{"crop_scale_min": 0.5, "color_jitter": 0.2, "targets": ["cell type", "smear"], "num_classes": [17, 2], "activation": "silu", "loss": "cross_entropy", "init": "torch_default", "lr": 0.0031, "merge_dims": true, "adamw_weight_decay_other_params": 0.05}
Rows from block 6, named by matrix and row number. Each number is 500 + 25 x the weight over its row's rms, rounded and kept within 0 to 999. All counts start at 0. Numbers have three digits each. After the name is the row's rms in percent of the matrix's.
# c3: 3x3 conv (model.blocks.6.c3.weight, 128x128x3x3), inputs 120-127, a 3x3 kernel for each
c3.0 100:490474502453517503498465500525512549528474461474529507493482510471476477471498509479473460528498506486515522471519499464516517495535479535500521532559533492576491497514574524487469505507501519537506517513508564481510
c3.1 099:490517503497543521492526490442469557431527477478575446521511502525528461523511490535531468486500525501505460506505505509484495503510499484531538529515506486511549518515504516481500537490502481518471501524455518471516
c3.2 098:481514499460491514528474541486496507526488527525506521535501493483455494502483478489507476542488457478441519497499492492509504487545562508517515515502487538468506457462498475483512521545515491464507468492496500475476
c3.3 103:480525492512497512527457432482522502502512509482482531527464519552502498502504501480498511542525544455491497489437533463481543494518518480524513531547452514519470498516490505483496470486502511486519437495499479481486
c3.4 100:464510497513517515458474466499471471495498467510508500466510467549479474492502519506508532476514543484510499533505478535506485496532485532520500505501517496513519484474470481509499528508524518418516483470486516491537
c3.5 099:511516481545490502498500499508449470530516424487511464506474495515507506503502524495457523536486491541470484495541498488527530503472550504497503466482470539515492482520488474486496479519477491501487499522504464524511
c3.6 097:498479465504512473476518518493532538512502460501488530474489502478501509471525487453479518511491503502459507543512502495497499499473522504479496505507459545487485488515541487515491523502498504476470495506485498494512
c3.7 105:502531481537457495494487544495526489530434510487497526550485502514517501508486472518543501500492498540481505505474495462524511527525490503547463543502500524517524481484486476476493475498473461486478479489547487508488
c3.8 095:476516489459486490438441476527520483469497495496485477511519514513509520525482520497497514522490507487441557509551445553502501484529506521511458492517493537496478514496511545498497500484457495517559484524488488495523
c3.9 098:504517490531500476472470483481503520491494449513468523477509495455492496487466458501481513508500553497482499486503480509528459510488440485483519487520492506502531522480483476469493477505520463500498530471496479489493
c3.10 096:475507523483497479480502471533522517503526493480521518457541514480489504508548515557451502523555489483453517476504508499502481530467458517466451540514464532477483510482481522496478492469480521499485490529502516492527
c3.11 105:469462465492517500515469484502511521529480479514495494528511506486496498475498475516532525468501486507419461489484497473499525490509517511486459471506490483487442540511468490464500492492508464498513461510523454498516
c3.12 101:459471487522497573513508545487572578484478479535534496466486505501509509485488479473545527491536480536510494433467487554538460496549485524510473520493465491489514484495477443494482506485516512493484522500479514488513
c3.13 100:469434482520498515556519547469518495531490528522465511495539471473482496513477506480465517502516524479505496484483482496484484509504481502480540483518511487531467498493530503517559503494493452468541454498499439488469
c3.14 102:469486518493498505521591515507486484499499505458521550520508473478486488536490520510497520539500498491496498516538494525571510460481501494510526519530528454512496482493503509485508506542470511518465494474522502488484
c3.15 099:496491477500526512505498459483510555487486483488474486495504488462510499519479456505512511529527530521457417483525514513485472491455433489540429490497536459477487518516493549491507475472521484484486495480458484530481
c3.16 106:489514487483505478498532543504536503490455491538515455466510489490514481546534475495485497529492514529541551452533502500481526487520524468496506501444512512513515496472508477450477491486509528485495543458452501503525
c3.17 101:478470523520488514506524483478513486469483549447503481534492485530511477474500486490507549507480517521511464509489472488470504543485468508520506510520503475506465523530531470519519485507469536451519496467474506506444
c3.18 100:528515527541484494521542491507483473491477508547490557467517509512501479515480491516496477514486524501480486481484488525503503519473524519504447494467515439516438495486513509498510465465489476454452463482496494487493
c3.19 101:463491474481458503546466528522458513473527490533537514504535432500527516470479527537463502536505489496508500493508487456505452514537482501514479501484459506510493511525512526534501500511510480508556496506489482460483
c3.20 100:493514529536494528489497510498525484481481516530522533523518481497515519468537495514485450540459470511517547467522471515502495468505512483501490481519501507529539518507474526495496507503539506513492518506440514497494
c3.21 098:539476478493483467468492473500540515530481532483527549473483477512500488500524479490523469462539540510547494497483494511483447490482485507492488465495478518493492501522501490445475519497469531438495506455458467520512
c3.22 097:477489451483479519452513483497485497532537537501453464501467503508515496475437493488545478446507441495513499506488489483528509511487524468453497502524521457517504476500523534506512480513516495480524507502531487521497
c3.23 100:492505525483462469488497495503521500506499506523529555464484482458487480555481478539519478467558510445450509467494498490484473512483502489533522460515468506465463510504527469488489491509556534534493472463479510494500
c3.24 100:463532517513522502502506513504511494533510493476488493504492481520485501515507491509474478500485467516504516509505510460457527505527509481497502507523532510510523538478496540481456512533532515513494537505487534514453
c3.25 096:469515523516529458444472466538508483497469517498491553514488489516478479514524492519467468473519555499471505533489494490503540508497491489491466488493498481513551514485494543490503515531513535512473508510509496518487
c3.26 103:478458547536467504503482492453491468431515493498535494480521487451497476433488514487524513513539558475475552519481550538495447522519476491509494518528489555497534521492477488504477508541496504483507478525549503454529
c3.27 100:504471459488462511489498491495543532536498531521473502512485495490520492532485494476459559517512464469492506527520447505510468521471470490470482520533529517489475521491515526483481504495477473529490482473543455541510
c3.28 102:486511441510527525518533515479449531478513533505538493517498492499487506459495465527506486498479477517517477539497515498528507481502492520490491504468520473500524518488473517492496491527529503499472499456445471466505
c3.29 106:483465458494498516518507493499490539482526456504537516493513511514505507514520506437530451512517529492531517510496527441512520489526525545512471541478503517490490510489512493493469530488476494468516492516529517480519
c3.30 102:518497457531479523492542468480506510494518494539485486491489510486512476492462500456504557512479533487481503511509487492498481446530507461506482480478454497460511534523546502482486506530528477492479528502485527498510
c3.31 094:503458477512480499529503503507439512493493502500522456525499523525489502468493491443462563501478484506465518484495495499508487519468472530507516499483507535520483488484500499486449502530505480466552490521510498524522
c3.32 091:524508529532508514509477511496541525488503541462468494480508485468493519464500515504474512501482481476515509480483492491536529446467475479496463495514497494501460534502459508539486490493513518455494490504481521537477
c3.33 099:514479482490489486495494448514472498535505511487544460473514526503513507510512505488492520514470494511500485511507478496527508526503544504527520521522544523490522491528521531520496516487510510455479487502502480461474
c3.34 094:486502495495506524527516523466490534512507542493474546505510495551527489503470493528494498512512523489497521537500510472500474522534497531477504500556516545508519499544518514489500506476478461503509462521488427525491
c3.35 108:483453463487517490473502491476487518512503545494498516517489518510503504511514526519500477506501537512526482491515489552517518505476489481538541510504482507510474506517485542520504492508548478485483498503499492517531
c3.36 104:506548511503485500518543495495506464513437525534530516503535518495505519495503507498493499541492514514529510475501482513476479490491446507493470502481508518465454502561502483513496533504503500473534528482509549488524
c3.37 103:436506538516505519531499498540491523491542530461460492487498479499512470462468481481482556499479517476514541476506507515501527505514502532443547463519527501490508519523474528478477500487499509457479471476493460481532
c3.38 099:473500468466533522475511480511514506501473505470519560488508499503499502484489504502523512495497509512424515476471437531513507504485501435548511511526521443505514520523473472461472517473508526507495543541502527513489
c3.39 100:503514447516501463458540495458487573473515504464511503496497489487501515492479510482505522501490475506472553502498490479475494490480482500485481466501483448481510518513474477474455498485465513535509451524487449452487
c3.40 102:500524499525532500505479504516520426518482473534511508511510508496481506519479427491531495492471529477534486530530495463461462481499510506508496497512544474487511486493504509495557495552480476548535511490474474518487
c3.41 097:493475452495479509500457504490510562503521456505519472468491509491503500459487490523468480522528512513470469513515487506475465517488474508461482487480497502479468484482521483474485490524511483512521509485506516490462
c3.42 093:513515523481483518496517474520478484499466462517539514462484469513494522516526544528506473546500503505475512531496458499510500469486484478502518500493544504474514507541546506516490492500486477522514481528499506477475
c3.43 098:484491459536472511546526537518479468489495513525489497500506488488510486489460481488535502492475481488481487491504500535492526492510515486486520545487517505515474488483459547505463534480478502466514498504513532514486
c3.44 101:490506494504533504496496518509465495493490522490506533498455489523506499501468483502477452483524501579484506508524478498518496503488431492533514527525510503529474520486483512536580540539482483572515514532461512474466
c3.45 100:490483495545525500440513476516535434482512487534512479514508468503531533503497485553479534462514479563499466475484491463484516489511524489485504500480501459509491523501492476495562487508495503500438486492542527485483
c3.46 099:461464528484472451497465442486494500506505476514510453502486523450496504445470510482511531474507470489485498480471482524517490492549511450487479488499494501504472475492552468495523515476491472497466510517509493481533
c3.47 103:513503501471500485525486516497512523487476510476517528494525491518514511482485510486502531476515507524476543520486495510500497491499516521467494498467540506530505512532464475506497514496502487486543483438469479517520
c3.48 088:514529502493493510470440490547499488477501503538508492516503491515514507510507523477464517554490537539521522479542564511501471526506478516540500534501458486527461541457496486499520476519497556532513510499514493516500
c3.49 097:509529532530498506534489474503500478531520500539499485514503550489458494487481508496491486489474488497524486485515504517523499522509463486483512487511513532542527527471482509525449516546515501489462507482484501514482
c3.50 096:473494483517503533485498491455499575515520516504495518456493497500485484484486511477535514484485530476488509458483482487503480450524457532449478505486461488504496499498462513491485498528498490533471506478482475456477
c3.51 105:449487485439526546512471491469502493524524429477494505485486486502490507481501497438528485540517514526519521433485500490512489493526482524512473531463503482517462477521448509470520513537517489485492524493479540505482
c3.52 098:492469468529501495526467472451456527509514584488510528499498518484519497491512525474461472483482474545499488477530500529512498534533485539558521510489483517500461489463546475527537490499519564535531537519520521510522
c3.53 095:494541542480524521505483477522503510504500514475506490468501504534498526478511491520499483464490493529504504528534478500495486494470483477516491454463525485503481513510524502499537532510492510521473484446478492521515
c3.54 100:527490510497483461497536497486534504524474432493475504530513531498509495495494499469523524490495558452503515502447487504499525495484493546497520506511534511505514452477503497476514496471530493491535475484533456488474
c3.55 098:491529515493495492524516458517506511455547518494468509494493541481491534535477514504489503507478451452520499471491516469542521508487495496501541504493508504474510538545519485523471506544511527544514537516467470493527
c3.56 102:508520523493470475491520473527479520508488548469485488501525500493494496508477487483540488498494514503477487540521492454486508457524490472459487492497464477531491510487516490529492506473496493505485501499504505495485
c3.57 096:537520506528489469497491477513491496503481498533448475523504502534543483467491480491495452503522473481511495547496500551490511495497492517512503515488523471521507501498483527473481510476501517497473502484500545498495
c3.58 099:494528557458507510468492520488475500535485499530537482543515519509478497497524500509501485524488509479567539533494486499502507518497488549459486519451553474497489483501498498489493521483527477509522494497493493490504
c3.59 099:492504514488520492482502512474493533500508486496469517507460498540483481527482512432483520473497518509493515470513498500499502513439436513531491487513453458504467535517454516534446479471526482496499487528461506490506
c3.60 103:464506524426516528482513520535554529498491512488510477483504474530502487519515499451472498486555555503521529476517501536479490482452506463490492489476494478503469529529481501500469464484507509524503507479516489493516
c3.61 099:512465501476511486481493471540557530515493503513450522530498496471501500454489471500506491474499542472509491520505523483486466523483475491530507511492518501489554498510506515526517465498532513513528510515475489501473
c3.62 098:530507499506494531482507503459507549481485526528501434498500503502501495522503479503515499520485526500550472533474504496507489455492528468492479527537485477516519533531521474490512509480498504477512487499522474480488
c3.63 098:502491479518501499490486471487483517465512470492480475477505496488463478506476540463494523485456489488512489526517536487509507483505488459493503503474436490502514459489509466522453523552505527477517464493513479477464
c3.64 098:531506531533514497483540457494564475479508472521559544498523529498504533499522486535456546493489510461465507489494488502486529484523515532493471531500490496496497495478518502526573512488474528514518499490429467524482
c3.65 099:519467497498510519494496505490495490493538532512520513531504534507506530508513526511507526509490519509510532452508508506542467507496510476543530495472468517494489531501487465510533487473463521483468453532485479493440
c3.66 104:517481497513506430495507484504527480537559575469479517484486461487494497509468542500518481521486530500516497508488492471484495487504521487474468515497509499512516470473503468501462496514543511530463511485523484485503
c3.67 096:479516480512509497467518514477541460479490528453508474516530485465485499504482486502498487477492516520520520505487527487476484529545487503501481490483500515461516509500495509538514513466491513488477496507506501466487
c3.68 102:516521536513472491524549516541511494515493481459478533491498493508504491524494484483471517427476488498507448534529493510526549494564499477469474503483503522501463488507509458490499428525497517499509503514493480496472
c3.69 103:509490505463518528507529493461452486492488502472507494497526486523517493522520488495503508534454485509513521537476486513476487484486540520520508531497481473518543533507494479486474487489532526541454495471484525501518
c3.70 105:499488490502489473475509501488466479502507450549473496519502517529494477464480511527496526493515544492492524568502510515487486483503526509528485491514504489466538547524505498484527478500503478504471496510482465519535
c3.71 095:497507518495501521538549500507472486515513555528502527518500544507508473506508496472456502495492503508479528484533480516474483513481507508517515494475486501492484462490521526527517531526549544480525529483468486520494
c3.72 096:522490536513497473461492496487511529527511521515478478512505469536507483519531503473480503516521464553501474497471455520518493470500511446506474462514498499505465539518518503501486519500464546498510469447487542537515
c3.73 100:503513489506506489511515509493532511521551472512500450485502523491493479449500474516466485459477502457456523509481522475464518473509477498513464474490516462418519489486496488546517489516494515486505521525515526486482
c3.74 105:472488520449485529501438443507475501509499507543466472517475499501460482477492468526504472498512443486531505494477486534512516519482469500492500536523483504508486505489525469475448504471484465493477456522492497446491
c3.75 098:490499516468525490506483498485500486519499478535559425470505504473502459480487449531521494490510519469456510469485501543477488530497476495494461528504496486509459463501529476484517470486532459497464490535504489493559
c3.76 102:492515540461516497502483448507470498507524480466516506530517518497491482497473470484495522547464471466516493504525496487481510465489529525468482510497489513529485517439500469487506482485504503495510499474501527532535
c3.77 107:534534541487509553503483510507479486476508498489481467448510499509477480550515487421486513605533517456503518518531549473483485496512462484501502495504520454511513498509500476478485494476484474490477511490506531526494
c3.78 103:465533471515494460476529531492479466444458469555522512497478483472488435477503468533477501506485497533487525500455483480488545515463497516441499468472501470519495472500516507491515513494514507473481497463481519531515
c3.79 100:518509507476509485486505508506501495479486460478486508470480492524494477530509475502491493515450506457510492529513484492473510491463508512461521475499535478512503489471533447507525468475476500489469480503485522555483
c3.80 108:462505489523510502487487516517515438509489452467480498482459514485495544516494522520486500567506535457507515497549509502507505519495505493491494472545519475500512501474510495468495468452485509505460509531548475506483
c3.81 108:493508522502505503488515460567441553473475551495445488508501505524524499489493503486472516525490526519489498525509469503492461533517498512506498496495472486490502479507534532478506496535497533467539522512499492486453
c3.82 096:478453511485560518483538566491528516541500528496457525507491484498500494470479500526482503504501505484508490518500451540473489521501541468503482489534463449513533450523532473486491489468497487445493491486478501509502
c3.83 101:497489508461530515456479519468549511514548473528506469468481502488487461476492480495494480497484506476559514440516521520516549468472534514506491531469501506469492449487523502502509532505506506504470498523474472502515
c3.84 098:494542494519502501506516471454515496499528480531464483560512512517509536498514528492467533496566555454555550535493525512460536512503464538504529504527498507518565499496477467493487460499474479438526468491505502477459
c3.85 109:505472515476519536472504493521513431495435520489515523511494485481493515488469495482511495417482491490516460517478493522478502531509531514479503481520555524471507528461533509462511504535503510513453480487558512540496
c3.86 104:495475501456481460524519479520501471501512536528510522497491485517507489535494454517514515530478540532487487512574485512516474492482520492540511517547502510517510509502537507488536531519524536494464507505485522529499
c3.87 104:533514527501544453458525509521548529515491469505497483485496531500502490490483492503474464510510512523506501526504510500524506444470470463463451554446455502456519517482508510466486494508490480507527469491547523532547
c3.88 104:492449521483506485537519528510500522482490522498474491495480536499525499503504526535489482483476452500467437464527468524530477473513513557491478523510473458518485529528523508522484510479515519483478485529468520494511
c3.89 097:491487519498489546483491494486472520520480487513543498493495496500484492466477473503483467510476481477507527531483447489490524483464469476514517490518487461463503497481516518521516451488489513485526543512492543516514
c3.90 100:479548521470489561508493553503495468524553518524461458487534505525507475524482487499507524508508556500491515560459443486446481497467504542459502540507486471518504509474558532536548491481499477469490494514531489460520
c3.91 101:472487526560469511526501532486483505488511504522522512481481498442483494482484464471537539547511502447471525466502528532536481531482512457513522496476486437510504496511541481494496490497518493515495535487462508500541
c3.92 106:484543487500497456499516494504495484457482454489488521492489506514527514516464519488460553493509537528460526546491512499490472528441476482527497519464481520467519533474503499496519502507505483486484496473450478542502
c3.93 099:513489447483501488453491486533496528478517485506478467485509494498493491468468534506517487477499524480506516508521456522474476530474506517455496513497497473498502466480504488486520491498525489497489474520516498477475
c3.94 097:493505532474491543516498517485460517513524520515505521540492537533525525523518493519497583513478487495461475489476514507496494505516532511492493506473476496498470513518496430502488510470504480462473512538481504552537
c3.95 096:505511553504540540489487514473496524518529485538518482488482500479506502516532477567523497513490486459506520499476473462497498480448475497496492474487427468501500516514501488517509498509535567516475497480507537491484
c3.96 099:468476518465474487487448462495542490481500489487516485536493467511487493517489485520490479519481510490484485504499499505513486521486505508485472483525531532504456496444476517505480512481488465465511450483527485486476
c3.97 096:442436525477515549495493589494486492515510468508529517514519491498492473493509448495495439471487504513486460523479529500539473482532456508458509487487462462464477499494507477514551500549483488492472507490467512479455
c3.98 104:530548562550519494533535477518493468484481496508528489503511511497538488492508500419517518466467494520522501541520518502484540461459477540520553525485473488518527469487462504490493531479500457506504442509498521466506
c3.99 109:490490505533477465519530497477508497514530500538499507472488503470489527535528531531494494476505490446559471498483488505474538471471463478507511496496512509476518480497492490495554500454520513484474496471469475498526
c3.100 102:513512488455487470517536542506502517508496492549483558480452487468512528501448484494535451450462530534516501497476453505518543494517549486498492559496490531485443507555529494507506521518539501518463516515493457484499
c3.101 103:489490491492471534544490524455529520502545483460494520480473497495504454491494506504479462497492509523522534523523487507489492492477496484508468540490522504451553503498466530494484538515521517471476495491493486512496
c3.102 095:527482513505502487491497510473523506510523488500514461476501486495484528546546488477491489487511494499484520480507514540531529528481488461487506504520495513547516460510470473472523534505537474519524464513546453521530
c3.103 098:536520509533502476476527471503469506488478471488564542526509469510512481512500499484507500486502527490460477486482468491483476519488526465496500474472526474494506464464482497507505512493526493525477480490527501478517
c3.104 095:539448506524511509533524505472489485486459445517545519472486494503479538486507537508473465528508449510483520527491469461522470522464500491536478481502527518491490451502491515483500507488448506518513470506454549545488
c3.105 100:496514524497508526500493495460484515494476517486490529484509488514493497532483492496530509541489506443486504499490494488548491556510474504481466504488507463506520488538507527499471528505464477516496518510516506482492
c3.106 091:494515511464469471488487486489492519537468490492426500487492495538513501503484478520496506492544528492486473476479516475529510516507526494504480505520452511497468479505488495536495510491506509511488518525506481492443
c3.107 096:496450476547504490519530502537499498532491491498480499578525539534535518580500504506527573505491479492494496478516483516504489511493488489475504490477520492464519441483522522494538502533503530542526538535508500500511
c3.108 096:474491531483500558431498497526474481554490493531505494529470494549488530500534508492515494470540502496460480464502505494504578478534514470441522466518541447448518508537538481521518449488516480509487467541498481514515
c3.109 099:468476484498540486529512468465536549470462524534496509495519493494484512466476456488520510479539491510505496523512503536490464517482480459503511474507539476554534476463469506489474519501545494488490466529480484528501
c3.110 104:451485498507501545552478532504481484516514415524471482477517528491494505502475512503484519527511477477517500470515499471512525536522504478492472505495505557461511517518555484499492456493524470511487486490482495509486
c3.111 098:485480495501495491506518511493487509492504554523547510506527480535522481517496510511494520516501506533509495513533519498484491463520475509502486518485490483492481523506460499477460486444466496466473474500483480505480
c3.112 102:477518520520493474542487475481535542489513437489527474486526462487530482453483490499489522508481523555467445476531505508498518484531496472485519491490552519513522466506494493495510528518551507486487481458506521530514
c3.113 101:504488492494465496499463502498534507508478476542515500468509489457483515460481521491495513492483553500491505472486515506526489520510448522462490479481512486449480519536514526501527491438511465527446463513464537478485
c3.114 098:454509487502555503495469474463451483489493504506524528488486522530500471502488465462505479476495515484503529478482516496500472487475518506491499482488478513542481524533534546497506537545505522521539526493481506490507
c3.115 102:545484502481501524499467503486500488504505500523490460539464454473465489485508536496516546445509472505524561509506502475483500510497506469450519485523509499468511485506498509495470479519526520491489482474504490474502
c3.116 099:488494501489461462533528528488505533499472470464499498540459485485501482478476487483502539427484537553484486511510524529487481507527518442483500497512511533515502497480485482505541517472473491494562512551505514455418
c3.117 100:539530516508494483508488472461492549527466521509527457517491485511490503508474529501474468513486532477470504464433470504525481528514469491520545516499502449503493515544495483549530490502498548469478466476473511548501
c3.118 099:541482504484474526498487531509522510520489509545509443508494494502486516484483510491485483471470516470490502517531497522546549482529431528504483535487511489440482456492547501490527525547541475490459514514502495492504
c3.119 113:477520518520517514471473524502485505520501480497549532518493487482499502446513449470528503573521508446528565494516527507473519521498496534500530462523535485508527513485504515505484550483502497465540531491496567509494
c3.120 097:524528492549492556510533528544443540482501538500491527515497517455487494445468513508487474490509505541517485472484522513498532477477504489512501466486494556535521463504550504500535473496479489498465482474523533495485
c3.121 099:568519482572514550509507527498564538516436489496495492501519524506502508517496512505496463522514491553512502505518438505511436524456472468450491505509503520485529510475517483470550487470498481484491489520530479493489
c3.122 096:481484475437499515514522524510531487464485476498511492550526512528490519522493489496520507500523496512512507498483475495492540509476487503512463476518503531477470507469441502468426490495498478508494523499531527530511
c3.123 102:494508445493504507510523526463518488496476510484518492494468471453485473494498512469519554476440573494552500508466512490487513482481519493491500478499493490487500484472507456511506475537511479488484507486470492493488
c3.124 102:543489487546481480529536525478502482497455498516517436486507457485505498433467475523506509463492482572501484525476514508429496539520539456500515483486501531450518505525492462516551511499476483534502508513489537509493
c3.125 095:466465492511512522519519481477505447462472509514467477511503507527492505542476487506496498509512518496524467500513454537484467481527500549538526519474547494495526507500530469503508499491490527506427505470477441478509
c3.126 101:522500520499507496526463493492457497449477562516495499536490521530535503489502475508520468500469478436514526504504515507482513486488491514539499521528500513520481522529534536465537511548532453489531487487495509471497
c3.127 094:484469485500521519465466554496554444458476536502473474484472548489484495533502547506522502474526508494531493500497456506477504507459490509518502535482485517497488513467502467497514501532517441526505506458557479518499